Weights of a small contrastive audio-text model: text encoder width 128, 15625 training examples.
Rows from block 4 of the audio encoder, named by matrix and row number. Each number is 128 + 32 x the weight over its row's rms, rounded and kept within 0 to 255. All counts start at 0. Numbers have three digits each. After the name is the row's rms in percent of the matrix's.
# conv: width-3 conv, dilation 3 (encoder.blocks.4.conv.weight, 128x128x3), inputs 64-127, a 3 kernel for each
conv.1 113:128120123130066128138128126132128128128128128128128128128130128130128128000126128000128128128130128127128128126124134129134129128152086167107128128128127128128129130129128043127127134128128128157129128128127105130095125128128121133127255127128128130130116130128000041128135128128128128105255128128128129129187127130128134128134150128128128128129127128128128136128137104128128127128127125128127128126127119128129130128225128075133128186126128237129128127127127124128221119128127147114128122128128128117131106129127128127128173128128128128128128128122129128129128129128134123136
conv.2 101:128136128128121130129129128128129129128128128128128128087129128127128128128128071202116128128129126128129128129131128128128128145128053128126128127128127128129120128127127128145122127111129128128128128128128128125128128061130127129126128128171129132127154128000128128000127128128128092128128128127128128128129128128130110128128195128105152128129128128128128128198128000128128127125134121128127129129130127128134126185115068133121128094128128128121128126181113128133127128137128116127138216128128128128129197128105128128130128130119106128056128129128109119125133132128080128129
conv.3 093:128128127130128127128128128128139128127128128128255128000128128131154128128126129133128128102172128128136132128146124126068128129127129128128128127126128127154125128059128135174132128127129138129131162128127202136129128116128134128128128128135130128125128032126124102127128131128128125141128132126129114128128128128130128130000207128130133128127129128128155128128128128070174128127131124109001128128128152047129128124194115136128128128128122128128000128128128127127124109128133044128127127124127130129137167126128128132128127128128128128125091127135127127136128128128127128128
conv.4 111:128019128137055070130128128129128128128128128157128127089128129128128128098128125101128128075130135128128128128120127128128128128128128127128128128128128127128116128000129128205128128128128129128124128128130044128129127000128030148219128128128128127128128128128128127131145000129127128128128131128129125128126128128128127127060135128126107129128128127127152127128134128106167120129128128126102128129128135000130239120128087128126127128128128128119128130128128127128126128128128129128128130128128132121154128128128128128128128128128129128129128128129128125132130016128128128127
conv.5 091:129124236127127164126128224132110128128128140128128128129127128129024046129130132114128132128127126124129128128128117128100073128214137148128128128128129135126047128127125132128131128042134125128126128255128110144134128128128128128063128129128128127111128128128138167128128127179127129110129130128123141131129130129129127128126132117129132129133127141131128097128128103125127128128123134128129214058131138125128130128128128128128129128127128112047154128131129128095119129128133122094127125131128123128126128128128092129128096128174159129128128132128127128149128109128128128125
conv.6 094:128112128120127161128128128128128127133128128137128128128137124128128126112128128129214130128132127128135128130128131128136128126127000139128141127120127132120129127127123128131129123122128128127127128126127000128128119127128128144130128128129158118128131130128128128121129128128134131130128129128129134128127129130129128128128154133128166129127133128129128128128129127128212055151128128128129128042126130128138128128129128076149128128128132128120128128126129125127131114128128126128128127128128104189127128128129127012130128125128128128128136131128124127144114128128128128090
conv.7 088:133128128124128128127093128178103120000128133128069110033131129229116123128129127128128136128181126110128124129128131128128128128127127129128129091132157128125127128129077139128127129131128128127123125127128128126130077128128128123128127125129133128128128128128121129129128130131176128197127127128135108000069128127130127130134125128148127130128128128128127125255128128128128127105128128082129128126143126110177125125123096128128129128121128128128128121128128119128127127128179129137129125131128062128119128128128128128128000130129129122145128122093126128128135132125143128128
conv.8 102:088057128127094126255041127129128124172128066128128128110129128102126103117127130130129132116129165128131128153046128100128127037133182129128126127128128126128129127128128170128125129127128128128132095129135125128128129109132066129128128129128128128168129128128128128129130128060128132128129129126131130128128128126128145052128110128129127134128168128128196125130128180102128129128129131128128117128127128128130137126134136125128127129129128127129129139000129122083128124128128132128124141007128071135128000128129128126127127126130133129128128128128128178128169010127128128232
conv.9 109:123128128125128129128128128131129128128128129128128128129092129128128128128128128128128127108129128128145135127131126129128128044128195128128127128128130177128129128129129119128129132129130128132128128178128068132128125030128094128127126128128129130126128128128160133130058127129127127128128128128128128128126128128128128134125127128062126126117129127121128127133127128129128141129132128091118132123121027129130128130128159125128128128128128128129141128129130124128129127089133128128128127128130124117127128255128131128097000000129128128111128127129127128129101128128128132128
conv.10 093:130022128128128086125129128130128128128128128128129127131131130132128128180154131132132160128125131143127133125133113131128149122124129131128128108127118125127127107128147126116128130131129129123128096125128127128134128109128137128130132128128145128151255128108128136170114129128128130128126130120133127160127077000125135128116130235072112162128129102128129128128134124128127171128123182104128042130076000052107214159099149098127132129124128240128127125127126126127130127084093127114128096126128129124138127130128145128038126128016126131087128128143013129128137130205130125128
conv.11 105:128132126129128128124128128128126101127128128128128128128128121128125128151124088128128130126128115129128127129128129127128059128128127127176162129101128109128107134129126128130128128124128132115128129130070128068128117100128127134000000128132128128128130128000129131000112128128128130128128128128128128128127127126128170223129128129128128124126128128128128128128128000127136116127186128118128128128126177128128052128132128128000125127128124128129128139128128157110130128128128128126128128150127009131130129131075129119128128128128128065125117150129128035128128131123128112128
conv.12 097:129127129230128127128016128129129134126128128128128128127129128127129129129128139128160129093128128129137128128126125128128123131147173151129116087128131115128128129128128128129128130130131128128129128128127143167132128127127128128121126128126128127126128127128093127126128113128151128137128129113127126128000122129128128081092127124128121143131128130128128081248128126127138128133135130128124130127127128044133128127127128128128133129128128128128107120131127069131128128130134128128120130128128128127128159128126128127128000127181129128128106128128130128131134140255129123130
conv.13 093:126129127128128128116129255124128140128128127000128185128128128128128130127128128128128128159000136128135128123129127128123046134128037127128142127128128130123128128128128130082209128127058000128141128127128128128128122129129145129128128128128128128128127122128129128129129129128128128093129129127123122255129128074125128149129133128122127039127128052134034121128126127135128130139129127128129100130128129128125131127243144129128151126128128128128127130128128128129130128128128128123128128252180127128163128127127129129128128129092128126128149129128128128128114122076128128128
conv.14 096:127130132000139128130149128129129128130128154129129132128128074131128129000128129128128133127040128128128173127128147128125128128117128132128128067235128127127128153128128127128130128130116134130128070146128128129123127125128124128128128132106128130128000144145128127129130128128111205101128129129116128131132128128127121143131128126118108127129128132137128128129128128128000130126126128128129127128127112128105128128129190000027118128130128134128130114127128132126129108128129128128128117231128127107128128151128126128118129048132163127128127131134128139128128015128121132128
conv.15 097:128000127125110128255223128131127127150132118128128128155129129113126128141128128128128128128125129128129128128162128128128128129128128128000128128128127117128128141128128104130129128127129095128128127130128129129163129128128128130129128127108128128127129127128128129128129255128128186127126130127128128127126126108127129187103207069129013124128127118127128137127128129124128129128127125127126128128136128122129128128128124128129128129128125141077128127144132100133111134129128134143128127137128118075128129127131002128128128128129123129126128128128129129126118132127128129127
conv.16 112:128125126130128133159128128128228106129127127147109128109128128128196020121163128128129130127128186128093128128089127128128121128118132133129128126128128128128128127127129128131128074127128128128128127046148128128129127113128128128132128127128136000127128128128128127128135129123128128127131028128130129122128126128111128128128130133128128100128130127126128147128128128128128128128127130128126125128128119128129139127128127128129128144000128129129126128127128125129128120128127130137120128125128128129128124128133090128128126128128128125128128128126128115167131128127130050127
conv.17 100:113129128128128130127126086128123070127128128128129000128128128151128100128128125129127128128128113128128106134128075127128128128128127128130128117129134207127119128128127127141128128128126133127128128129127128123130128128127127130124088129255129127078128127108128128037127127127128137130128129128130123106127129255128191138128128116128125128113129127128255128158128048128126000125128089122129151128065137128127094129112128127085128128128128128128129128132129129129127128129130122129130128128128128129128129128098089128132131128128129127119129141128129129127129129006113127128
conv.18 105:154127129128128110096046120128128128128128128119049000128076159133128126128128130129128133128127130128128135129128129128128221132128208130119116128128072128059126129114128128128113128128129128129127128128160134124130128128127128123147128005000128128128129247130129128130128130121128128128079123128127128128128128124128127128126029127128127158128117130129129127165128129129122255128129135124119127128128128129126128129129128131128128127128035127129128128127128127128000127128128128129125128057076128108144129125128128128128127121128129129127128129128123039127128126183128042128
conv.19 116:094131128131128128128131128129143128128128128165127128062128128090129128123128128126127133124128166135159127129128129125128128128128130128129127127127036084152128145128128057171163128126127144128127128152128102128128128128131125130130123121128132127128131128128128128128128128128128128129129128128128127128000059127044128128128128135128131129127130126097166129128128133128128129129222129109135128129119193124133128133105123126126127128129128128127128127127128128128128128128128129135128157128106130129128130128129080128128113129128084123126056123128128126128128126128129134128
conv.20 087:135118127132034128128011128128129118184062120119087128128126128000122128087118128111128141129127074128128128129126128127121127128130129129143126117115130126000128130117129128128128129128128124067131128115125128115132126126173141125128033128128128128128125126128129124128127000127044132128128131128118131139127126128128234135124095190130128127131128128128128118128124130088130134132134131128128119012128160128128128131138129130129147127129128130164133130130154126128143115098135127130103128128129128128132130128128091128137128126128128000128128133117055128211124125128048133137
conv.21 101:128128123128133067128125128152000000128128128128128126061128128111000128128129136126129128128133128129128110127128128128129129128128128128128127116140129128134135140128128128128125128129059133128128129128128128130123128154128128131118128128127200127113128131128000129129129129130124128124136127128130131124129128207128137128128131126130128128141125119128147128128130128128128117128128122128124128128130126129202111128090128130129121129128127130097127123128091128128128002128128130128097125076128136118128128172129131128128126134127128127131128096129210078126132241128129128124
conv.22 104:103130137076128128128159128128128127128000137127127128128128137130128128128130124128099128128060128128128128128128164128127127128129128213128125128077128128128127128128128128128126000149125129128128128128128128132128127127128128128128128151128126129132128119128128128130128128128128128113128155128128128127128128128124128128129146127127125128129128135138127128063128128132127097126123128128129132128140114128132128129123084040128126128131128129128129128255139128128128129084128127128130126151128128074128128128128128128133131128154009128125117129130103147128128000128129135128
conv.23 094:128248126128127128129128127128128127128128113129128128130127129211129128128127128126104128128128129129000126051123127128128128129127069126128128128090128137128108132127128127128107115128216128128128134111019046000132128108127128107123127159138128128129127117000131127113109128128044128187128172128130128139128128128125128123128128131138127127066128129128128128130128128091128182128120128128128128111127129127108129076130255128082128128128128128128128129128122063128127128128128130128168129127127125126127129116104125128187053128128128085129128128140118128128077127053125132125
conv.24 096:112128130129131127128128128127129102128128128128137129128193128128130128207128130129000131127120127164128124128155131128128127136129130127128127129116130154128127055126128141124127128128115128135129145048128129132076129128128128129128128128128136129128153128000128128128128128128128128150128128124128129051117127128128129126255128018042132132116255129123124127128128128128138128127129128122128131037098129127128076127128132129131047128128125129129130155128128131129129130129128128134125134128130129130132128128129125129129128125140128123128130127125128136129126129128128128128
conv.25 090:127128129129132128127128131125128129186131128129129128127126100127127128230083128129093127128128125140129090140129128128124129132132128126126128132120128131128122128128130128129038129127127137123127133129132128129127129049132128130109127128127127129128128089107128128128126128128128107133129130128128127128128128128143006117138128033127128129092255128061100128130129131119128127130130121127126127128128128128129128121127137148110124127129128096128127128127130129119127137000128067128128132129129129129128208129128129123125235127128127130130123125182127127122131126131128128110
conv.26 104:103128000121128072128129129128128132133128128128128132128128128128128130128128128127125128127128122128128129128128129128127054132128127127127128128127128129126126128127129128126112128125128128127129128126128128126128128000130128127077129129128128129130128103124128082124127128128135129128128173128109127139131129088132127127128128103128128125170130130128000070128125128087128219080128128130128120130130129127128128126128162128128128127129128127197132128129128128128131110125127125128128129128128129225068128124128128128128129128139140128129069167127128132128106127125128076128
conv.27 107:000103110119120128128129128129129128128128128128129128129128122130127128128128128131128129127128072129092099129115131126128128127128128128164128128128130181128084102128070128131126128085115128128127128128129094062128255127130128129125129128128128128132128130128128128128126128127129128082133128128128128137128128128128127127099126128129124128020127128128127128033128128129130128130118128128128126139127129215111119130128130126044128128129128128128128126127129132129129128128130122131128128128130128121127128127128148128128185128105129128129128128121000146084132085128128128138
conv.28 084:127129128124128128133147128128127128129128128128128128128133131125126128124123128127128127128133128128120141119128130081018244128119128129128127197115128124137125149129128124176127122128133128128128129128127122129128138131129124127252129128129127130129128128128128026129134128129128126101126127128000207100128125128130127159128128128128128126155125127128125128128129127128124229127127128128128128130133028123130233128128129128124128128135128127129129079128131133127128129047129127144073128122131126124128204128129128128126129122128051130104129215080129128124129129127128128132
conv.29 093:110089255126132146129128128134031071141129173129129128128130128129128129128128123128129122129128128128192120126133121128096128128128127162127132128131127134128125128129127130126127118131126128131128191128128128243024129127126127128128128128132129171126128129127163130130128122129163255128128128129138128128128129129132073129164128087128128189128129130127126105128131125128128128127109214128128146128128129128133120128076133130130128174128129124127129129128128124130123131077126128128128128134145119128175128196125127128128129128250128130128122130192129113128116128131255126130
conv.30 099:130143123132064128122128132133128127049129130128129135124177122129107128128128128128128128146128112127136130128128128128128123127153133127129127128141140129128130128128128136127255128070105055127130127110136131080129126128128126128151129126127128128152129129128128128129027128196129130126128127132131128128128255128122116129128122222128126128057129153128094135128128128128125127131127139127129090129255128128126128141175129128128137131127128119206128128127130026139128144129128130117128127128128126126129127128134131127125058185129128127128128127117128216202126129128130128129
conv.31 084:066082128076126123128128124130128053128129123128127128129128128128024129128121107128128140121128129132135125129129137126113163129126134121161135068041123129128133118121123128152129140127128142101119129124136134116127102069128128128142042119123124128140126128130128124157117128128128133128124132102127129124128098128129128128128128133076127165101129122131129127126120129129253129122128130128128128024128128118255128128128129128128138124149130129126127127120128128128181120130138128128129128130123124128135126119136134125060101129127128128139129127152129131128103128094092125126
conv.32 097:128109127128140215125128129128129128128128117128125128098128127129128127128129162129127128133128125127129127128128129128137128185128000130131128128128125056128127000128126127128133101128128124134129127066128212129144246134127130128128152137131253127130131128128128128117128206127132068127127128130149128129128128129129129128141126128217127131000121115128127128108129085128128127128001111128142129128128127128085128127126106132135135215119129128128128128126133112128139127128127128128129131127120128133129174131129129128185129128128127160119127127128111127129126126128127128125
conv.33 092:130128128128128184128129128127062128128128128096128128128129129129128121125129128048127120127126128074155129108128128127128128115128128127128146087174128128128127125130127128127127129132128124129128082128128128128129128135129128133128130101128127128128128130125127128131130127103128129128128128128128120127128124129129128164129138054129130122115133126129128129128128128128129121115132128200127131128128128127129116127127104128127129128118128129127133128129129077255092000200128128126129108134128132128132128129129130128129128127132128128128175128126127129127128128128133127118
conv.34 092:129132130255128133129128128143129136128129126129128127156084138115201124130129128134183127097128128128134066128127128116128128128133130138129132133128128112128126127098128100128127160128125128128127110072129128179128128129128114131129129127099129118057122128128126128128128131128128115143128128063149178027122127099142126137110127007128153128127125030120125130128040139132222093148130080128125126123104124128132126134127138131129129128134128131129103129092098130146128133186128131128130136110128131127128128128129130125122126128128128128123128128000125128128129133130130128129
conv.35 110:126150128137128127128149129128128128128128125128128128127131128128125128127106128126128129093128128127128115127128128128127128128132127128130128128128124041110128128128127125128119127000127128128130129178128130128213128130127128127123129128131128130130091120128129128127129128128131126135040128136127128126000125161000128124163159128131128105127126129101128128086129128129127132128128128128127128130128171128127131127128133147128125128128128125128132135130118124057127127126126087128128137129126127126096129130129127079125127129129127068128056128127126128129113128121128128130
conv.36 088:033124128129128129128128128128106128069020128128130126128130133135128129130128127128128129107130131128129127129126129128128125128131065149125129116153128128128126128148121126052128106128140077216121128128127130123132128071128124129094129128129128137128128128128127150127135125127128126128061129129122125122000128129165128128067255127097127125076131128128137129128138127128128129114122131096128129070126129087128132000127134128083128124121128051129076000164130010255128128127131114131127088181128090141128128130127034129136129000128128125130124127128128128128128138124128127126
conv.37 105:129123127115129128126128129130128108000129128097129127130135177128110128128128127128131162128245128038128125128129128128127125083128129129165130121000126127136127117132128029131126129132057126124000128130136128128128127128129119159124128122128129128128129133128128128128122129128129129129128129128135115128118127128128128109115128166130126129125128130049137128127128128128130122130175128097126113129127125128174115128128128029128131129126132129130128132106119129127128128062128176131128128128125130129128128129128128127118128129123128113149128128128031255133129082164129128133
conv.38 101:189128128130128086128128129130128128128110128128000128128128129133127128128127128128128128128129128125128156127127130124128180119132126131131130000136128124122129125128126128128126128112128128000128127136128182128128128186128123019255130130129128129128128128127127144128128128129129128128128127129128129128128126128128128124127020129128126126127124128127128129130128246127128129132128125128125124132128126125129135128132123129128128131155128129129127126061128087128128053128129104128001128129125128127136125129128210126123092214125125118128131127129128118128128128123128128130
conv.39 089:164114125125129128128124129128128128128125128131126131128129255152128127152133129122128134118123127122129144128131120128127255129128129095127126129129095126133127130130168118129129124128126128131128128128128128127116128139128128128134163128128130144136128128128128128128128128116128128129128071091128157132128104128115129105129127130128127124116129128127129128135126128128128128126129128128057128255109093124149126128130000126136128128128094128128133145124128132167109127130128127129128128128128129132126129126128134121054132128130132134128144135133114130105128123129128127130
conv.40 091:006130130128255055128130128111131123128130129083128128127132128128128128128127128128127129128128129128129127121128129136075128128084119126128136106112127129144159128127109179126128128125127124128128128074128255126131127128128126119151122255072128126129125111130145064129128129128134113128128130128128128132128255113126110116130128134124139127089127119129125129128031129136124128130120128127128078130124128131118130131129127128188121128134128121128128132125136110124128129123124103127156132127128113161089133127130128128127128128112128127137128199128128128106128061129128131128
conv.41 132:126141128128128128128128128093126128128128128128128129120129128004128129009128131126128131129140128118129135042128133127128094128129128129127127114164128128129128048128127131126128125128129128128128128155128128127128125133130129128128117128127085127129000163152083197128128126128128128128112128128128128128066128128128126127146128129128130128000131128129128128128129145131128128117130128125129128128129129128129128128128128128127128014128128078126128128128129124128129119128131128132128122128128102128128123144128128128128094127129127124128112128128112128128119130127025128129
conv.42 131:128129128128128127128128128115127128109127122129128128132128129128131128047128128130130126128111128250129126128142125128051128132128128127118127128129126128125130176025129126128121127128128153129128128126128197129127128143128128128126057128129128128127128128128128067128090127128128128127128128128130131032128128128128128126128127131122128136129128128128128134128052128128167127128129127102128128082128125127128127133128127135128125011127128135128128128128091129129128096159128126128128128086129150129129255128128126129127127127128118128114127125132128128126128129131052129128
conv.43 085:125208127133042128129128128128128129128128125139128105128255096128127129127127128128128129128128086112160115128127116128128128128133051126154132128088124128129129131129126126169136128000128130127096128128124134128127002172124127130000128128128128128110126127128128127124123128128128129128128128131128128110130131135092130128142123130128128075128129130128128128128066039076190128018142128128130130106125255093167030128126134135128128128125128128128127128127128139061128145128128127129128127128126127128133129128122128128129076129129129055129108130153127128152131151127126128128
conv.44 098:128136128128125136127125128128100128126128128128126128128154129128127128127128128043128123000130128004255128074128131127128000114128128128133127128128149032149127125129126022128127128127128129126128000199128128127128128130128085166128043124139096127167037134128039128129138128128127128130128127128081124128118128145129128128064255162131129131124160128128146128113130128128139094128129110127134128128128132095135128121124127128127130114128128126128127127127129047138129128127130123128115127126128130128157121206128082128138126128117096122129072128129129129128128132157128128132
conv.45 119:132126128130128128128130128128130082206129116128138129128120107128128129129125129128128133127126019138128128127136130128128127130129126130128129128131128128130129128128128127128128127128128132205128138129127134124109129127128127128128128128128173128128128131130129128128126129128128128128128129128151128144128128127128127128121130126128127128128130128127127127129129128128128040127129129128127128128129128127128124127129144128127127128128128129128128125112127122128128127107094128130179132129128128125128128128127132127128128131000128092128128127255095129112156128134128211128
conv.46 101:127129129128255128131131128126128128122128152128127127128128128129128132128128134136128051129127129128131125130133125128128128128125133128118127128128128128177122140128056131128128130128118127128124128127125128168104128129125123128128128127131128128123128113069128125129139132129128098000128128130143168128127136184138138131131188129128128128128127128127128128127129123127126121123127127128127128130129135128124131132128128128173104123126132128128126128136133129129121128122128122050128128128082217077127128128106130129133129128129130129126130128129130106129155130128128128133
conv.47 096:128125128128098126129128128087128127128128128077129128130128127127128000128128126128128128128146129129127132128043224105126128128128130136132069128133127134129126128216000128129126000122133000127128126128198128111125125128166132128128128129122130128141128129144060128128125130127128128136128128128133122122128128127128128127128129149158128128119206129128129130128127140128133122128128133196123000127128125128128146128121108124128122127130128129106128128129130128137103174133045131128128130127128129128095103128172128127127128128128127123130194128080114199127127116128128130127
conv.48 116:126128128128128127128128128128128128128128128055128129155126000127126128128123000127124127128128128128128122127090130128124098128108116129128128128128100129129117127132128131129128128125120086124128128129127081128126127128129128129051128128162121128128127121119127128088060127127129131128000128192131128127128129129128129123126128129154131129128126141129129129128128110001079096083127130129129128126129128128062129127128128128128118135127127104128127129126127128078131188127129123124128128128127124128128128128127000128128128126130196129130131128127128128147050124128128129134
conv.49 087:127127126129127128128124127128127130128076127130126127129152075129129210000132129128128120217065128128126128000135129128128129127127127128137128085126128128125219218127129127126148128128129129127128060125128135126115128224128128126129127037127028127128128174131065128129128128128000128136128121128128128121128128128127130209130127128132128108126107127129090130120128128128115128128123127125129126127070130126068124105117128143041127127126126128128128128097127000120129131121125128141129113127128130128126138170129122115087126115126112103128129129129234122125090129122128128137
conv.50 096:128127124128129121000127128128128127047128128121128128126129122128128128128128127255128125129129127128129128123126108131128128159125129134128128013127128128225128127128131128128128128129128126128128128113128187128127120050125128128129128127128128127127128107119128128128128126128128065128137128128131128128128128128136128129120128128128128129128090129128128122128108127128197099128132122128128130104128129128129130123161128136128128127126129128130128128238128103133128124128104125128127128128128129128134137124128128129125000184125127065128128156129127125131128127128125121129
conv.51 119:128128128128096129128128127129130233133136128128131073129122128129128255128128255128128159130127128129131128127183128128128128128129124133115128128128128130126124126127129128128128127129128128128128128121091130128128127129075128129128129127019129128000128129146128128128144128129128122130130128000129128127128128073128112128128128128118128128128128131128111127125128128131130158129128128128127113122128128129128117128128128131128128129128114160126123128129127128127128129128127130128131127128128134127176126099059128128128127128128124129129128127128133128126118128129128128067
conv.52 104:128154129068255118128128134124128129128134134128128128128127133128000129128121123126042128128107128127120128127128142121128128108131126127168129146128128107128107081123128129080128128126128129046123130127128113128128138123128128132071127127129128128146136128128129127129129128133128127128127128128125190128128128128131128125128128128128129128087127127128128129128127127127090143129116128128126129128125128131130133127070143049255087128136128126131126128128131128137127129128127127127162132128128126131124130131127128118127128083127134139129128128128128120127128129128128129130
conv.53 114:128133129126128121128202074126129128127128129128129128056128111191000180128128128128118127128128126079126114128128129129124131128128129103128128127128135078127090003255000123128129127128128126128128128128129128042127128128129129127128132000127128128129128128128128127000128128128129128129130128128128098127129107127093128128128130122133131126255128127128128129126128108128125107128128131129127127131128128133127128126128112122132126164129128130110128128128127128128127128104127129129130127128127140083116128127110129010128128128128061128128129128098197129125071128128128130131
conv.54 088:128082128101117119065255127128127128128245120126128125129129129133124129128128126128110128128189130128105128124098128128128128124109138014133125128104065125234085117127129130202123129128128035121127128128129128009127123116131129128130128126127090130128127129127128128128128119120255128129127128128116126126128128120128128126126131119128127128123128128185129129128127132128128126126128128129128106128255073114131128128128122088128128129128128128112129129123128127126126130123128151201127128255063127125129128055133130105122126130127117128120127132128071213114126132130125123127
conv.55 097:129128136041128128000127128061126148131129128060128090126137126133128128078125128116126128126123074124126128126119129128127126128105076158131128117129130126118120088128111129128128129136123128130129128128128000126085128143128128126128137128128131128128120128129093128128133128128128129132173132128032127131255129131124128127128128128255128130122128130155124111129107132127123125125120128242130086128249128128126097106127129119128093133128129128128132128122128128128129138128128000097162127127128197134128128128128129134143128129131127195128129129137104128128108128128145131131
conv.56 097:128128090147129128128128128128128131106128129128128128128095129128128128128129126128128045128127148064128127128129119128128128104084125127124129127129128127128255140127126126125255128129000130129128129128128136131128127128118117128127130120128121057128121128127128128128138129129131128128129128161142042126128128128128129127131129127128120128127126000128127128116129118142094128158035130128128125127128133115062128183103044226122128122038135140128128128128123203128127188118128135127149131129124215128128134129127130129124128128128129126129128128130128125148128128105128127128
conv.57 112:128125104128127128126128128128111128078128128128128128128128127000127128128128128118128131127128126069128126128127097128128127129127139127128128127128133128152128120202128128128128128129128127129128129124128128107129179128130128128128128104128130010128128127128078129128123126125129129128128125128142086128128126128119137128119111128201128120128129126131128128128120130135032126128137128128127128170128124127119127124128127127128129149000128127129128125128126127128129092128128169128129123128128128130123130128128128127128128129127128201125126128086128130106140125129199082129
conv.58 096:125128122184041166128060125129127127128128128129128128131130129127146126127127128127255128130126128128133133087233070128101128128128000126130128052128128132128125130129128132128129133127128103128133128123102140128128126130129132126069128128128129028129127128128126103128128128128133128126128128128128124128127128131128134138129127131128135087125128128128128129128128052130128128139130131126140128125127128133102128130128128143128133128094124130128128141125129128162131122207128116127129137128127130239123134128128127128127128128207119127128127133120128127131120128128128127133
conv.59 102:129129127129129128130128129130022132131128129129128128155128126007128127127126125116128108148128127128123123187121072126128115125126130128128129129128132131128128133212128129128127142128127128128129127128128128128126214128127127128128136050128126129129194129019127134128132130128126128126129125129130129127130127131128131104128129128129134128180128105130128128129126128127109124084127128130088128194129126127123128228129128128131126130130133128128128132128123131128126129128125255117128164128128131128128115130131132128128128128127066255127129000019255126105147129113255128128
conv.60 107:093120150128128128128128119127128129128130128128128127124110128128126130128127128128126129128131128128107128124127125128045131127128128128129127130128130126128131126163112130128129131126122128128128000097128128175127128128129126129129129131090128128127097000255127097128144129126123125128128128103054128125128127128189131150129126128128129128125127126128127129126128127128127084132127053128128125127127123130128128128127129128255040133145126131128128170128121103128130128131129128129127129115128128128128126127130129122124128127128125126128129128127123134065128128183127130127
conv.61 108:128117121127128122124128128121128128128128129073128128162128128123127128129114131128151128110130126100129127128134127097126125128128126146128132127123132131130127128128131255127128128125158002139135128129126128127128126107128128129065126000122129128125129128126128131129128087116255128129128128128128128128126127129208119127119134124144128112131128103128128128128127125034130128135128129128128129126128129128128128128128128128128128136038127124161128088129127126137129173127129127160127127131129128227128128128128108128130129120193128147129128031128128129123128128128167128107
conv.62 109:127128110129128130000255129054128140044128128128183128119128128128129159044128128127129230128128035126126126119126128108128000128131128016164131128128126129134128085128042128149133126126128128126127127131127128103128128129112121128107130128127128128128092128125073129128087127128127137127132128127127114128132128127123130129128129138130129128061127127128128129124127126128132128128204128128128128030126126129124108019114128130046128135130128131128127127128128130127128129129127000128127127128128129128128128129128129128128127127125106128129000128128028128128128127113133131128
conv.63 097:128133129116146128067126129128128131117127128083127128125129112128131128127134131128106128122125128128125110129150128123122128126105088128137127110130121127128128124128128126128132128142130127127128128073127134128135127134128128128128000100128147128127138119127127128086075034127129127128130128127131121128125128128119130128130128129130129130129125123127128128128127106130122142128132128128134128129128134131128130129119131119128128129113128132128128044153128129137120126203130243255131128150129091128119128128124000131129130131129082125129134167120051119128200132000133122128
conv.64 096:126128129130126128128128128128128122128126127127128128131245128131128128128130120125122128127026133139128131128126143129128127128129128128131126000117128146128128128128128128128135128128082128095129119128141128128122021128129128128138128128128128128251128127148123125128128141128048209129127128127129127126127128128127128149128161130128127108128127129124128188093128132255129093255126126127130123124167128128066131127128115128128127127128128128128114128199128128143132127128086127127117113255128129122114128128149112116128174128128099127121128128000125129128121123127128128131
conv.65 089:141131066115128128148110128128129129141129129128055128126126125128121127126091122090128128131128125129128140127129128128127128126128128128128128115127132139130128128127129126128128128129128138128128134132125129128129128128142129130125129188177128126128129051128128128152127125130128132127129181125128127128136255255128124121128128127128128125130144128128255127128135045123128157118129135128128128130129131127128128130139142161126128127128123127128129127129129131127128128129161126121130126111130132127126128142128128176128129128154177128128125162169130127128129123126127124126
conv.66 105:136127110128128126129128137129141130121128129131128129128128128128127128128121128127130128128135128128129120255128123127127128128058128000128128134125114052217136128125128121145130129128128128129120128128125138129136128119128093127129130128127012129132128129128122128125128128128128130128131130128000128128128128128133128127111137126129047129139100062102112128127122128128127127130175130129051128126129123124130130127125125131134128000129129128125128128062128129128116128133126128146128130127127128009126128128128129129125128129128084126129128130128119128131134140076102129128
conv.67 101:111128129111049130128126059128128125079000109128129084128130148129129128169128128155129054015128127130135127141128128127221126127127127129128128134128137128128126127139128129052075120128127129142128128128121128126128129127128126126122127110132128126125129128127128128110108119130129116128112128129203128127000128129215128129133129128122123141129128128103135129128131125127128127131127049102128130129116128129128126128129128125127129128119128124128128129135131138128128129129135129122128125131129136129128128128120127128130131128128128128107129128129127129128128131128129121126
conv.68 101:118128127129000128125129128166128128126129128128129128128128120128128136125128128128128130134128131129132128128128128128128119131128128128128134091128128195127127118128117192000180122128131000128130128055128129088130124129129141121143128127128128128129131127128128076114128127128130124128127132128128111137128157020128129128138178128189126128119128128139128128128126128182126128138128128128128112128133091132128133128125128129039129128128129080128130128128128096133128130126131136128126130128126113128128129127128000127132095129128128125123122124115127255109117128128131127127
conv.69 094:125186129124134126127123127128128128127128127128127101124128128129128125128128130138124128128128127149128125129128128128129128128124032096129128129126132118129128096131128133133129133197129131128091131128013184126103129128138129135128129128130128127128119129129128129128128136128129128141136128128129112111127128128127129128130128127128091166128128128129128127145192134131127116128129130126128255131129130142128128132095104127128094128134128130128111142201127130125111128124129128022128128128130129128129128128050161133130178126128130130128126128142131124131123129178172127128
conv.70 102:000128128128129125128040128128110128128037132128128128123127130128128128128128132138102128128128129128128173126128128130128127128127127163030117128128133180128127128127133234121125094139131128135128128128128130129128128131128128127122128128128128128129128128128129104130130000072128128128129152127128132128128184129255128000129158128128178128124128132255126114128128124129128128127111128128128130129128129128162128132129130129130128128128119092128140130132128130130128128141128128128132100129133129255128127128125118158129000126127128127128130129131128128128128128127128128118
conv.71 095:128128159110129110128128110128129130128130130129129097139130128129000130130129128129127128128124000128115127130129182134137128127129078180127126129129129129127132128197130127127128128192127122128129128075130126129076129147128135128129128126128130127173128128128129129128059128128187128125128128080127127129128127127127128126128128130128127135130189196128083127127129129138047128130128130127126127132224125129126128157130128122128126131128128128128124134128128130136128129130128131128128128129000128126122129127128127125128131129128148139127130123123138255129122148255129161128
conv.72 101:128130125118130127092128128128128128127128128088128129127181094157053136195128126129127127095128127121128130129125131128128130128129128128128128129130131128127128075255129128127125128128128103127129127129128000104127129114129129128127128128128082128129255080128127128028128123128119129122128128128129128128128128128200128124126128156127125126129142125129128127128132066128121127128110128128128128116129128128127128126166130116128127128116128126129128120128127129128130170119128125128130127128127128127130128128128117128128128126129128128128169127128146128128128127128128128128